{
  "dataset": "photos of plants and fungi (iNaturalist)",
  "cond_dim": 128,
  "norm": "layernorm",
  "moe": "top_k",
  "patch_size": [2, 2],
  "residual_init": "none",
  "optimizer": "nadamw",
  "beta1": 0.9,
  "steps": 7000,
  "final_lr_fraction": 0.05
}
Rows from expert 1 of block 9, named by matrix and row number. Rows with one number belong to one neuron. Each number is 50 + 12 x the weight over its row's rms, rounded and kept within 0 to 99. All counts start at 0. After the name is the row's rms in percent of the matrix's.
# up: expert up (model.blocks.9.mlp.up, 4x192x192), inputs 78-116
# down: expert down (model.blocks.9.mlp.down, 4x192x192, transposed), outputs 78-116
up.50 080:42 58 71 44 59 60 40 26 48 55 41 77 35 42 44 43 41 56 45 42 64 29 48 55 42 26 37 40 57 33 55 48 56 55 31 54 35 48 66
up.51 073:53 48 36 79 67 71 54 52 37 50 48 53 52 46 49 48 46 26 45 55 49 66 65 53 44 55 45 69 53 54 44 28 56 58 33 28 57 50 51
up.52 116:52 34 49 49 50 43 46 39 42 43 49 58 55 53 19 38 56 40 56 45 45 57 40 43 66 56 65 64 63 57 53 49 46 71 52 54 55 43 61
up.53 080:43 47 44 49 62 37 39 42 50 51 43 56 71 51 46 70 61 34 43 32 40 52 66 71 34 42 58 67 60 35 35 64 61 42 56 39 56 34 53
up.54 110:42 61 39 58 64 26 52 52 50 62 57 54 60 56 29 59 38 58 60 48 60 56 45 51 79 57 52 49 44 47 31 47 37 50 54 46 43 33 54
up.55 106:83 62 62 59 44 49 27 28 58 33 58 67 61 48 33 48 60 47 52 38 39 44 64 10 41 37 55 48 53 46 44 57 46 72 50 50 40 43 58
up.56 075:36 40 45 30 50 43 49 46 47 52 36 71 44 31 22 40 43 44 67 60 50 47 47 58 42 45 26 63 66 43 49 48 69 44 27 48 53 40 33
up.57 107:56 49 53 63 71 63 45 41 47 37 48 48 56 56 63 49 42 40 34 35 70 50 63 49 52 65 59 34 37 42 69 40 69 55 65 51 62 39 55
up.58 083:63 38 33 69 81 38 44 42 64 53 60 53 68 58 42 62 49 30 47 48 44 53 62 64 40 24 42 48 61 37 45 37 47 62 55 34 41 35 60
up.59 094:60 33 30 47 71 56 39 54 36 58 51 56 78 49 57 63 59 50 25 61 55 78 63 54 45 54 45 42 50 46 41 61 49 43 52 38 49 34 43
up.60 107:78 45 36 61 54 45 60 58 64 60 62 36 59 52 35 47 39 59 38 53 36 46 58 51 59 62 54 46 61 39 58 48 47 36 62 30 34 55 65
up.61 112:59 63 36 83 66 52 65 50 47 63 50 44 50 55 28 46 54 41 52 66 39 54 56 36 45 40 58 55 42 37 67 55 47 39 51 39 38 34 38
up.62 075:49 64 45 53 57 34 35 47 58 28 53 65 61 63 69 68 61 55 31 85 32 40 58 47 44 42 41 41 53 52 39 43 50 61 63 45 42 51 46
up.63 103:48 68 56 50 63 21 49 42 76 59 65 71 59 57 38 49 62 50 41 42 52 55 60 53 39 26 50 47 69 31 40 45 42 60 40 50 57 41 41
up.64 086:40 63 35 54 53 30 47 57 47 54 62 35 58 67 57 69 47 51 40 57 54 63 65 42 42 35 32 54 49 37 47 45 48 49 62 26 44 53 30
up.65 090:45 73 47 42 57 41 39 47 46 62 65 64 42 43 57 41 51 43 39 31 59 38 51 42 44 51 43 35 59 37 43 54 71 67 63 70 54 44 31
up.66 100:50 35 40 51 65 59 44 64 40 56 45 59 61 58 42 56 48 44 30 42 28 75 64 37 34 49 38 64 57 48 40 17 44 76 39 75 51 44 37
up.67 101:73 52 46 63 59 45 27 59 25 51 39 66 44 50 54 48 64 37 60 54 43 45 64 46 39 42 52 60 56 62 44 38 34 43 46 37 57 36 54
up.68 090:62 57 49 52 63 36 47 52 46 39 53 68 60 63 27 25 41 64 49 45 47 52 43 42 57 56 48 61 40 45 60 56 76 77 62 39 42 54 49
up.69 091:37 43 61 12 51 64 56 44 56 35 65 55 70 43 80 41 32 63 51 56 47 71 52 59 47 42 44 40 55 33 63 34 57 41 57 21 58 35 23
up.70 084:46 45 66 29 29 22 52 63 50 46 61 55 51 38 53 40 58 60 59 67 46 47 36 56 43 52 51 57 43 42 45 43 60 37 35 65 44 56 49
up.71 089:49 38 43 32 45 23 49 57 39 56 47 52 52 31 40 61 72 38 58 59 31 57 28 44 53 51 49 39 58 50 49 52 51 75 62 56 26 34 43
up.72 077:72 64 27 60 60 43 57 63 39 38 39 57 74 45 53 47 53 62 34 35 52 63 66 26 46 35 63 52 56 51 61 60 55 70 59 56 49 21 25
up.73 086:51 51 48 57 78 47 62 50 36 49 46 51 55 38 55 46 52 58 53 55 41 66 47 39 48 69 53 32 51 56 60 40 72 57 42 31 42 41 69
up.74 088:20 59 64 48 45 45 38 52 49 55 40 72 50 55 62 45 53 52 44 67 46 43 40 63 60 36 49 44 71 48 44 60 65 47 69 62 40 37 21
up.75 084:65 47 29 36 49 26 17 53 56 66 50 50 52 37 34 57 24 65 55 57 30 63 43 51 65 41 45 75 46 42 48 50 43 45 50 28 52 46 52
up.76 101:58 53 45 68 60 51 61 54 44 43 46 45 61 55 55 69 57 52 41 53 52 58 54 46 20 40 46 84 27 58 42 49 43 72 60 45 48 48 33
up.77 070:52 55 41 37 66 65 28 43 61 39 61 26 60 60 65 41 46 51 38 48 28 64 49 38 38 49 42 72 59 63 43 33 35 43 39 44 48 27 43
up.78 091:49 34 51 36 45 30 62 64 64 39 82 54 64 27 67 34 30 52 52 63 47 51 66 36 38 60 50 57 35 40 37 41 50 55 53 60 46 33 45
up.79 092:45 36 25 59 67 45 47 43 37 52 54 45 49 52 25 51 36 46 30 43 53 50 46 49 63 50 39 48 47 29 56 36 39 61 41 41 36 38 56
up.80 082:54 42 19 57 78 50 45 50 45 57 36 32 65 56 43 36 53 44 45 53 58 78 40 53 54 61 65 29 63 45 52 59 56 36 30 37 39 38 34
up.81 075:28 44 56 58 73 49 34 57 40 50 41 76 41 49 17 42 53 52 47 48 38 31 37 77 51 52 53 46 63 55 34 40 50 65 69 60 55 40 28
up.82 134:40 52 50 44 61 43 70 71 56 62 63 55 66 42 62 51 22 60 47 54 39 47 65 57 39 42 39 33 48 44 51 50 49 19 51 37 28 31 42
up.83 067:63 38 47 43 80 51 44 35 40 48 44 46 49 66 46 66 64 55 35 48 44 39 62 43 60 43 63 42 65 44 31 50 59 71 57 46 50 29 47
up.84 077:34 48 40 37 62 29 40 64 52 58 56 61 76 55 44 34 50 27 63 68 49 74 57 56 60 35 45 56 72 37 40 37 42 73 43 58 41 22 41
up.85 077:39 60 49 43 51 51 60 46 35 45 42 46 61 59 41 66 36 52 64 55 58 71 61 57 57 38 56 60 65 48 45 57 59 46 44 61 39 28 50
up.86 092:46 56 59 64 66 41 47 43 66 47 68 60 63 53 25 32 46 48 59 51 59 62 63 58 49 30 55 51 53 54 61 61 56 44 42 59 46 53 43
up.87 081:30 63 38 31 60 53 66 47 64 65 63 55 51 23 56 66 44 68 16 48 51 62 52 54 42 40 38 52 47 72 38 44 59 45 41 51 59 41 35
up.88 129:55 54 26 62 63 41 36 48 39 69 45 46 74 72 26 29 35 40 54 61 53 64 39 61 71 52 44 52 45 30 60 21 46 56 34 40 27 27 57
up.89 089:68 30 55 35 52 61 46 36 43 52 31 63 66 60 42 44 54 50 44 48 43 50 51 51 39 60 48 47 63 43 61 57 48 58 69 51 37 23 26
up.90 205:38 55 41 44 61 29 60 51 71 64 63 59 58 50 58 52 41 51 55 55 49 54 53 55 33 42 40 29 65 48 27 42 51 37 49 30 28 40 49
up.91 091:32 43 45 35 50 41 50 37 45 54 49 45 55 43 46 52 60 41 42 66 33 56 63 51 63 19 58 36 53 21 35 63 56 56 43 62 71 45 52
up.92 098:49 50 30 75 63 37 38 52 54 45 42 63 58 35 25 29 50 52 54 52 53 77 56 71 59 53 44 51 68 47 51 45 60 28 39 37 41 43 67
up.93 087:60 64 65 56 66 42 21 41 42 25 35 73 55 61 55 43 47 41 58 38 58 55 47 49 57 51 45 69 57 37 43 59 50 62 35 48 51 40 39
up.94 076:38 33 56 37 48 23 54 51 46 49 43 41 58 48 62 62 42 39 43 41 35 47 72 67 45 48 44 47 64 51 50 56 66 38 55 58 49 25 51
up.95 084:65 52 57 55 72 59 54 37 44 46 40 48 49 42 48 53 65 54 41 43 31 45 53 35 58 31 29 43 67 30 31 55 57 53 57 54 78 52 49
up.96 080:60 66 47 47 55 39 44 39 58 60 54 69 59 74 31 68 29 62 65 50 60 35 68 61 64 51 56 50 48 31 52 45 68 43 63 46 42 57 15
up.97 078:51 33 49 44 58 63 45 52 37 54 37 47 54 58 63 59 55 70 29 54 29 47 48 48 50 43 45 28 63 45 55 53 65 45 46 54 47 34 38
up.98 099:63 32 42 43 50 30 34 57 58 52 56 77 39 38 52 43 42 58 44 53 49 32 52 56 56 53 29 69 59 33 26 44 54 48 41 53 60 57 38
up.99 070:39 60 67 43 71 58 41 63 37 62 43 44 51 55 62 54 54 36 61 50 54 38 61 55 39 44 41 36 48 47 53 46 54 44 28 61 46 36 10
up.100 144:56 32 56 53 70 38 48 45 50 43 57 64 75 49 32 29 52 47 52 59 48 62 51 56 63 56 48 50 73 35 61 66 39 52 39 56 54 39 60
up.101 092:57 50 48 57 52 61 56 43 54 50 54 81 45 46 53 54 47 61 31 69 50 53 57 35 67 37 24 57 68 46 37 60 63 33 43 68 72 49 54
up.102 103:67 33 32 71 73 39 35 65 45 52 25 62 71 49 37 43 72 36 33 40 29 63 60 49 39 48 42 83 51 46 29 34 46 70 40 41 53 31 44
up.103 071:57 48 60 45 57 26 49 51 67 48 63 47 42 54 49 39 52 43 60 47 53 60 53 49 60 57 49 51 31 74 51 74 34 56 53 56 67 44 48
up.104 094:55 51 46 55 69 53 54 43 67 70 48 46 49 26 39 46 46 64 36 53 56 57 52 57 56 47 48 42 61 38 38 65 47 29 51 47 50 36 63
up.105 100:64 45 48 43 60 34 48 59 51 57 47 48 56 58 41 42 52 27 57 50 31 67 31 31 42 56 42 62 51 43 41 39 40 66 52 49 52 33 23
up.106 105:58 57 47 58 51 35 61 55 55 40 49 63 67 57 35 37 44 56 60 51 31 67 54 37 39 44 54 77 61 23 57 43 58 74 65 43 48 33 37
up.107 099:50 41 73 59 63 53 50 45 51 34 48 34 44 48 33 40 42 48 61 43 49 51 40 67 47 58 65 43 57 57 58 76 47 43 43 54 52 49 58
up.108 093:61 60 56 66 49 37 32 41 50 36 39 53 49 50 43 48 59 47 44 56 48 51 51 20 38 35 45 54 42 51 46 52 50 60 43 41 37 37 26
up.109 099:57 36 50 46 45 39 62 51 48 32 62 73 61 55 33 41 39 62 52 55 46 42 37 39 59 51 74 62 41 69 49 44 57 45 59 36 66 63 52
up.110 113:63 46 34 43 55 53 69 70 41 67 37 60 61 64 24 47 31 62 52 50 53 53 64 53 59 60 47 76 56 56 63 60 52 37 74 47 31 53 49
up.111 097:79 49 31 54 77 36 49 46 43 61 43 65 62 67 53 48 68 62 33 43 60 60 54 62 44 47 44 30 52 24 56 31 49 74 41 43 30 28 45
up.112 078:47 56 39 42 33 70 40 46 61 49 45 63 29 46 56 38 37 55 38 61 45 58 42 30 41 46 52 39 57 52 50 46 58 36 52 43 40 34 44
up.113 098:30 55 30 61 53 20 52 37 45 68 43 51 48 79 41 38 34 40 59 61 54 43 64 52 47 69 53 53 51 41 60 55 61 46 45 61 14 36 46
up.114 089:40 71 66 31 52 67 58 46 30 71 50 70 41 56 69 39 60 59 36 44 60 61 66 76 52 38 48 19 60 49 69 40 58 32 49 56 44 24 27
up.115 081:45 46 57 58 52 62 51 52 45 49 45 57 79 30 45 62 61 50 59 70 42 45 44 43 41 65 68 42 53 25 40 29 60 81 49 52 45 35 44
up.116 096:30 56 68 70 59 55 41 67 47 55 69 48 73 44 37 60 33 70 63 55 54 61 50 47 44 33 52 65 36 38 31 43 42 42 45 47 35 29 51
up.117 106:44 54 53 67 51 65 54 42 42 46 61 39 52 65 43 37 30 51 72 45 42 38 45 31 45 59 34 71 35 36 62 50 54 48 62 33 10 60 61
up.118 087:36 49 64 65 61 55 53 52 38 16 49 74 55 53 38 52 46 58 56 34 44 49 66 25 41 36 45 53 59 36 48 52 78 61 52 47 64 45 44
up.119 103:53 33 51 47 66 44 54 60 61 56 64 63 55 27 38 44 36 57 45 53 32 71 56 29 31 46 44 28 44 46 34 63 36 28 52 33 50 42 56
up.120 122:56 52 37 56 63 36 49 33 58 60 67 44 64 50 71 40 47 48 48 54 55 48 64 58 43 46 22 28 58 44 29 35 38 52 60 43 37 37 28
up.121 088:48 27 54 42 84 51 43 53 64 44 43 39 63 39 44 55 64 45 29 61 40 60 57 45 52 13 53 29 41 42 43 41 54 53 29 45 61 31 40
up.122 097:49 47 69 63 66 38 51 37 32 51 44 55 65 64 37 31 41 53 49 48 24 62 51 44 60 49 52 61 67 37 52 44 61 69 48 60 47 25 34
up.123 076:40 32 63 73 69 46 36 37 30 64 48 60 61 55 19 54 68 36 63 53 38 49 44 60 46 47 52 61 58 38 48 45 47 52 43 49 67 65 53
up.124 092:46 53 48 68 41 30 54 44 48 56 66 43 53 44 25 43 41 43 59 55 42 83 51 42 52 39 40 60 55 54 46 57 43 65 48 40 57 45 39
up.125 093:81 56 35 48 62 55 53 50 39 49 61 51 77 50 52 44 60 67 61 52 58 60 58 40 46 43 48 58 59 45 44 43 26 67 55 55 54 42 50
up.126 116:34 57 47 41 40 37 48 40 43 59 34 60 51 41 48 56 53 48 48 58 35 33 52 64 46 51 48 38 53 43 42 49 67 50 64 53 33 24 26
up.127 091:58 26 62 51 66 52 44 64 27 62 70 54 59 51 33 35 38 67 66 52 47 45 47 42 58 37 30 48 55 30 70 50 41 49 62 31 46 46 64
up.128 081:44 57 40 44 56 76 48 52 44 59 48 30 68 60 51 56 34 57 30 52 45 58 70 48 47 28 54 61 50 50 41 48 38 46 73 47 60 37 51
up.129 084:48 45 59 78 75 61 58 59 62 62 63 50 80 55 22 43 44 50 54 65 38 45 54 52 29 62 36 53 49 47 52 45 47 56 49 45 48 36 49
up.130 137:66 56 47 66 66 55 38 54 34 56 48 45 50 35 48 48 50 73 41 39 41 46 66 26 60 62 49 38 43 52 54 66 32 35 66 54 31 38 67
up.131 108:58 47 47 70 76 49 48 57 55 50 45 44 58 68 43 46 55 40 55 47 43 61 35 53 46 62 38 67 63 65 17 41 44 68 40 58 54 43 47
down.50 089:63 54 41 56 48 65 38 53 33 49 63 57 41 47 66 50 74 38 66 46 55 40 47 34 59 28 23 40 44 50 48 68 52 63 13 61 46 41 68
down.51 075:57 35 40 77 50 48 44 41 49 50 50 37 55 42 45 52 40 51 23 31 48 42 22 47 65 66 16 77 47 64 43 59 42 67 47 51 46 53 56
down.52 111:50 49 54 36 74 41 48 67 55 57 44 50 71 62 43 55 48 64 28 45 46 64 49 63 69 46 32 62 52 33 65 65 65 75 50 59 60 63 45
down.53 078:44 47 50 43 56 50 45 45 57 57 37 49 31 41 74 46 54 48 38 60 68 46 72 64 52 42 32 40 54 34 62 21 51 57 34 57 54 56 51
down.54 107:46 49 69 37 46 39 49 52 44 70 47 63 58 59 64 26 37 50 67 46 44 32 65 41 57 61 37 44 43 53 66 53 62 39 24 53 50 47 60
down.55 106:83 56 36 51 48 50 33 24 32 48 58 49 59 61 62 30 55 48 27 43 40 33 54 49 61 67 54 43 75 65 56 60 40 51 55 44 19 38 53
down.56 076:48 48 35 47 38 56 46 59 61 76 59 24 51 52 38 70 54 63 47 34 62 44 49 40 52 39 39 45 32 51 62 45 45 55 32 53 70 31 48
down.57 106:46 44 43 61 30 55 41 56 75 35 53 53 49 64 49 34 43 10 58 59 64 53 36 53 46 41 54 52 13 72 39 55 37 54 26 55 44 54 47
down.58 084:50 33 64 50 60 54 40 54 54 70 58 35 60 25 47 56 49 27 51 49 71 65 44 71 48 49 64 59 51 32 54 57 52 41 52 51 56 41 53
down.59 087:43 53 69 53 36 62 69 58 56 61 24 41 48 48 38 41 57 58 64 65 41 39 51 63 42 61 54 54 45 50 52 34 53 30 80 42 54 70 36
down.60 097:56 77 52 54 39 59 40 25 52 47 75 65 59 70 47 62 39 54 47 66 47 42 30 47 46 37 35 70 50 47 49 57 38 57 35 65 37 70 65
down.61 110:63 34 76 57 61 65 57 26 41 36 35 52 70 48 43 56 56 51 53 64 36 19 54 26 65 35 55 35 54 42 55 61 62 56 42 33 23 33 55
down.62 069:47 64 51 44 41 42 45 43 46 27 29 14 44 40 43 37 52 33 26 28 52 53 56 55 70 62 42 54 57 56 50 55 59 51 53 20 51 61 57
down.63 099:68 60 45 56 63 46 52 47 59 42 47 47 44 49 32 58 25 46 31 23 48 65 54 68 53 59 62 57 84 52 58 53 47 56 60 47 42 52 47
down.64 078:56 71 43 61 27 52 42 55 37 65 40 30 71 48 44 68 38 60 74 47 37 67 31 43 37 44 50 75 44 52 61 55 34 68 55 48 50 53 44
down.65 093:36 52 34 56 53 51 50 51 75 41 61 49 32 61 63 39 32 35 59 56 52 53 56 48 43 40 42 41 37 64 44 56 48 75 36 57 68 53 67
down.66 094:32 33 51 45 56 44 66 44 53 49 60 69 41 42 48 43 54 69 30 32 49 36 50 41 61 61 45 32 60 52 45 51 65 49 72 63 48 34 38
down.67 102:29 58 48 63 37 56 41 46 44 55 48 71 47 51 54 32 70 46 61 42 49 40 56 55 56 61 54 51 44 56 42 37 46 48 29 49 44 37 48
down.68 076:40 40 52 49 53 40 44 44 47 37 55 62 37 39 47 39 51 56 80 56 53 38 51 48 60 63 61 40 42 62 65 39 68 50 57 35 34 49 46
down.69 093:48 46 50 61 53 64 55 53 39 37 38 47 55 38 30 68 61 51 65 51 54 50 57 17 42 59 49 57 53 55 46 33 29 69 50 38 50 34 43
down.70 081:40 47 64 51 44 64 59 38 45 47 57 43 52 30 30 44 41 59 74 41 56 57 43 46 45 38 45 67 64 51 52 65 46 38 34 63 57 51 40
down.71 079:30 72 62 41 34 76 51 57 46 44 52 47 44 68 44 46 52 55 72 57 42 28 45 44 69 53 52 75 53 51 50 40 60 57 57 49 49 47 39
down.72 076:47 52 50 65 43 78 53 48 39 58 54 46 54 46 67 23 35 78 41 37 36 34 56 49 64 60 42 40 45 59 61 34 42 40 61 34 50 27 55
down.73 083:33 56 41 61 45 64 65 62 69 47 64 41 40 49 48 47 41 46 60 40 57 46 60 44 56 51 52 70 51 55 55 40 57 59 48 41 47 41 54
down.74 086:49 64 38 58 26 38 64 53 60 31 43 51 47 42 61 44 55 61 59 57 68 37 42 41 37 46 59 47 42 61 45 59 53 55 41 37 39 35 43
down.75 081:56 38 49 54 41 53 51 61 67 57 45 34 50 60 50 34 33 68 49 51 69 56 61 41 61 48 51 45 54 36 66 38 56 55 51 53 30 58 57
down.76 096:76 59 31 64 40 62 52 45 53 67 60 51 66 54 57 52 63 46 33 38 46 70 33 71 55 48 56 59 60 81 29 60 51 37 44 57 44 55 50
down.77 066:36 57 37 57 43 86 67 71 38 57 49 49 52 43 45 30 32 55 56 65 65 37 44 50 64 45 53 58 43 52 42 58 31 62 39 43 31 66 60
down.78 088:42 37 48 40 49 50 68 46 36 31 37 42 50 59 43 55 37 56 61 56 46 72 26 69 55 22 46 54 42 60 33 50 39 33 65 64 47 49 49
down.79 083:46 52 29 58 64 42 58 50 75 58 37 76 41 40 43 31 39 62 48 59 49 25 53 51 47 77 45 33 57 49 51 56 52 30 63 55 47 24 28
down.80 077:40 38 73 50 48 36 40 57 61 48 34 56 51 44 58 59 55 20 40 78 58 46 56 47 65 29 54 60 43 39 72 52 44 48 34 41 47 76 43
down.81 075:44 58 57 62 66 66 61 44 53 70 59 42 28 57 46 57 65 42 65 55 65 56 39 57 40 53 49 55 61 50 42 57 26 37 32 59 70 43 43
down.82 133:44 72 58 41 48 34 65 53 55 56 46 47 62 44 56 51 32 60 64 38 64 68 35 74 38 54 53 43 46 51 42 27 52 30 78 59 44 34 49
down.83 074:38 53 35 56 25 50 58 63 50 39 54 50 38 50 36 41 45 59 49 49 50 35 57 42 55 55 42 48 46 64 38 48 54 31 61 45 33 55 58
down.84 073:37 60 45 28 45 76 56 54 28 48 44 58 54 45 42 43 60 31 70 32 60 50 41 47 48 53 55 38 44 49 56 61 54 76 68 46 47 69 57
down.85 077:31 39 44 47 76 68 61 53 24 54 48 62 70 41 69 34 48 58 43 51 14 52 51 51 53 39 41 52 42 38 63 49 65 50 52 50 46 22 51
down.86 091:63 45 35 45 48 44 36 59 36 26 48 11 63 48 55 69 54 54 53 38 43 63 42 81 74 62 52 53 59 45 54 42 49 66 62 41 48 57 50
down.87 087:48 29 48 65 52 61 56 59 30 37 42 39 47 73 24 49 44 49 50 47 44 53 37 44 61 47 52 50 40 67 54 65 40 69 40 59 48 60 65
down.88 119:44 47 52 39 52 36 45 46 63 41 53 55 33 40 46 50 76 44 66 47 59 35 51 58 52 68 77 53 51 51 68 47 54 44 35 43 49 42 59
down.89 093:41 41 57 49 36 27 40 52 61 50 50 65 59 55 38 52 43 48 70 58 44 25 52 50 27 29 44 51 38 63 56 70 47 47 45 58 59 49 44
down.90 253:41 67 58 55 54 23 50 45 67 61 68 50 49 44 68 45 26 54 51 47 70 60 61 66 24 62 61 56 57 46 44 44 60 42 73 52 67 48 53
down.91 085:34 42 59 25 64 37 50 33 66 46 46 52 56 34 53 54 79 39 27 52 59 41 78 53 44 33 53 50 52 30 49 59 44 45 40 55 64 37 24
down.92 096:37 48 41 49 52 60 41 46 50 45 47 50 32 39 49 54 52 45 40 38 51 23 71 34 42 59 54 48 37 41 72 24 60 34 72 46 63 66 54
down.93 087:62 34 46 66 36 66 53 68 65 29 58 57 61 51 39 34 32 50 50 40 69 49 34 39 63 39 62 56 55 82 47 58 43 59 46 41 57 73 58
down.94 077:34 58 57 45 61 49 31 53 36 53 34 52 47 64 54 70 42 40 59 52 66 45 80 49 54 42 39 42 46 42 42 28 44 31 60 59 61 27 34
down.95 077:36 51 44 54 56 54 49 56 51 56 50 53 31 58 62 38 52 56 36 29 60 31 54 22 46 55 42 49 53 42 48 47 69 18 67 61 38 28 57
down.96 076:49 54 34 29 37 56 64 52 44 35 30 34 68 57 34 52 52 54 58 55 62 58 43 56 52 50 70 67 30 73 58 52 53 70 45 36 50 68 59
down.97 076:38 68 51 49 44 45 61 50 54 56 39 52 35 40 45 76 57 59 53 57 43 45 73 32 40 36 41 52 33 39 59 43 60 52 49 51 69 27 52
down.98 093:61 51 53 56 47 97 37 47 54 53 42 33 23 58 48 65 32 44 59 60 48 61 57 63 40 39 54 46 20 47 49 61 37 67 49 52 36 61 64
down.99 073:55 39 35 43 48 51 44 64 43 50 57 31 50 57 46 41 48 48 82 44 66 18 49 35 67 59 52 40 47 68 30 58 45 43 64 50 58 51 50
down.100 153:50 38 43 58 63 32 64 59 50 47 48 32 60 30 36 78 64 53 43 35 67 56 44 61 63 69 39 78 43 40 47 53 62 72 48 54 61 55 54
down.101 098:42 50 34 64 58 56 54 39 33 69 26 37 34 48 67 54 62 63 51 36 35 33 56 15 56 62 41 33 40 43 54 44 49 48 43 70 49 34 40
down.102 103:32 60 23 67 29 68 49 53 56 79 40 43 39 42 57 28 40 45 24 30 55 44 60 60 63 59 39 38 52 61 49 54 43 24 53 55 53 39 51
down.103 079:31 49 41 61 66 66 61 56 48 56 59 48 38 62 52 55 57 49 70 28 49 36 60 45 54 50 45 86 44 55 45 36 63 50 13 60 51 55 75
down.104 092:50 62 69 33 45 75 43 74 43 77 43 53 43 70 62 51 54 54 63 38 46 56 41 36 52 48 30 48 27 67 58 45 54 42 47 54 44 69 58
down.105 100:34 62 54 48 37 55 37 63 43 53 51 76 37 49 49 39 51 50 62 23 51 14 42 52 55 52 57 52 49 53 54 52 41 39 46 55 57 32 47
down.106 099:59 39 39 55 63 48 69 49 37 41 48 50 61 56 51 77 57 57 51 44 25 49 38 34 53 45 39 62 41 46 54 49 40 44 60 47 55 57 53
down.107 100:60 32 42 54 48 45 52 67 30 36 60 41 69 46 56 78 47 56 32 49 53 73 72 57 49 61 29 56 53 48 42 50 65 80 46 47 24 53 59
down.108 084:55 62 41 60 19 65 47 71 42 49 65 64 30 66 61 26 45 38 57 44 39 39 54 41 41 68 61 49 41 76 53 60 35 43 59 46 32 44 41
down.109 096:60 35 55 42 71 50 43 62 64 34 59 43 72 51 64 75 63 59 36 48 36 80 59 59 55 49 20 59 76 30 69 50 37 57 39 45 48 60 48
down.110 107:62 37 58 46 63 45 53 45 58 63 44 31 59 54 62 38 38 42 50 45 42 81 51 66 24 41 64 56 55 64 70 39 33 43 55 44 57 69 68
down.111 097:47 31 37 52 42 65 43 42 61 46 50 66 65 50 44 60 51 30 55 69 59 68 39 61 53 34 58 57 47 43 45 73 39 54 35 54 53 55 46
down.112 083:50 34 31 61 51 78 43 39 54 49 34 32 34 49 42 51 57 45 50 32 71 40 48 37 36 40 48 33 38 69 49 38 34 45 44 50 83 44 56
down.113 095:59 59 40 32 51 50 39 63 46 63 56 55 57 56 56 45 68 56 38 65 34 50 70 51 54 29 56 62 39 64 61 49 53 43 52 44 71 47 52
down.114 087:45 51 56 43 43 64 68 50 36 38 63 57 14 40 47 50 47 49 54 54 67 50 51 37 34 76 51 52 49 56 36 22 44 68 35 51 67 63 54
down.115 073:52 42 52 80 38 49 60 63 75 70 43 31 46 39 58 42 52 36 41 65 67 29 73 39 37 48 44 52 35 46 53 55 59 29 61 58 32 33 58
down.116 091:68 58 63 49 47 61 53 52 59 41 49 43 57 50 34 67 52 34 50 70 48 70 34 88 50 64 59 57 60 36 64 56 49 62 69 61 40 47 39
down.117 111:72 49 53 53 46 49 12 40 59 48 55 71 52 38 39 42 61 56 40 48 48 53 39 63 71 43 51 37 74 40 48 55 47 67 28 54 33 45 49
down.118 081:61 51 46 58 33 42 59 64 58 23 58 22 47 68 41 62 43 47 62 48 59 49 34 22 77 44 55 49 55 57 53 55 41 64 39 27 47 54 40
down.119 094:63 46 76 37 46 48 54 55 37 36 55 35 62 49 46 48 35 57 71 53 36 64 44 49 39 40 60 42 40 50 54 56 56 34 62 29 32 53 29
down.120 119:44 70 38 60 31 29 49 35 66 56 58 55 61 39 49 50 37 48 64 42 69 64 30 81 42 59 66 66 47 58 39 57 58 39 51 52 82 63 45
down.121 091:53 66 41 32 31 53 40 62 56 62 44 67 36 55 28 59 63 36 51 47 66 52 44 66 59 45 55 29 35 59 39 51 22 56 18 43 60 58 47
down.122 090:50 53 42 47 38 54 46 57 42 27 63 81 59 55 38 72 45 78 56 37 32 33 55 35 59 34 54 42 52 57 64 69 32 57 61 42 62 44 34
down.123 081:52 46 60 57 66 33 33 59 30 34 73 61 35 39 47 49 58 26 53 37 57 39 38 42 69 69 42 38 45 61 32 47 47 57 45 56 45 68 38
down.124 088:55 47 53 64 47 54 50 59 55 46 63 30 47 58 40 55 50 43 32 26 41 71 46 62 39 73 73 71 54 49 41 17 32 19 62 48 38 58 39
down.125 094:43 44 50 51 64 53 78 57 30 45 45 41 59 50 64 43 37 44 36 61 28 44 55 45 35 60 46 61 43 54 63 41 69 38 53 55 32 70 60
down.126 111:34 67 48 59 64 25 65 38 58 52 67 52 53 65 64 45 36 50 39 52 59 42 75 45 30 41 42 42 55 29 55 42 77 55 50 50 62 45 58
down.127 088:70 54 57 50 50 42 50 50 46 27 54 50 61 60 52 42 55 55 62 63 32 55 42 27 28 40 42 47 47 41 50 54 63 58 60 45 25 50 50
down.128 085:52 38 47 57 37 37 54 47 36 72 34 30 37 51 68 47 56 37 54 60 44 56 52 49 48 53 48 37 40 62 48 53 38 48 28 52 50 33 67
down.129 085:52 60 29 53 51 49 45 55 25 49 54 32 74 53 57 55 58 65 39 50 39 45 48 63 61 46 74 44 63 53 39 63 64 61 70 23 57 55 51
down.130 137:55 68 67 70 43 68 39 37 61 64 64 41 61 48 46 41 35 39 55 70 31 44 61 35 58 42 46 45 61 45 71 48 45 39 55 66 44 44 64
down.131 112:46 50 56 60 66 42 39 54 65 59 30 50 64 46 67 53 63 46 09 43 39 34 50 60 65 60 51 48 77 41 45 46 52 45 41 76 60 32 39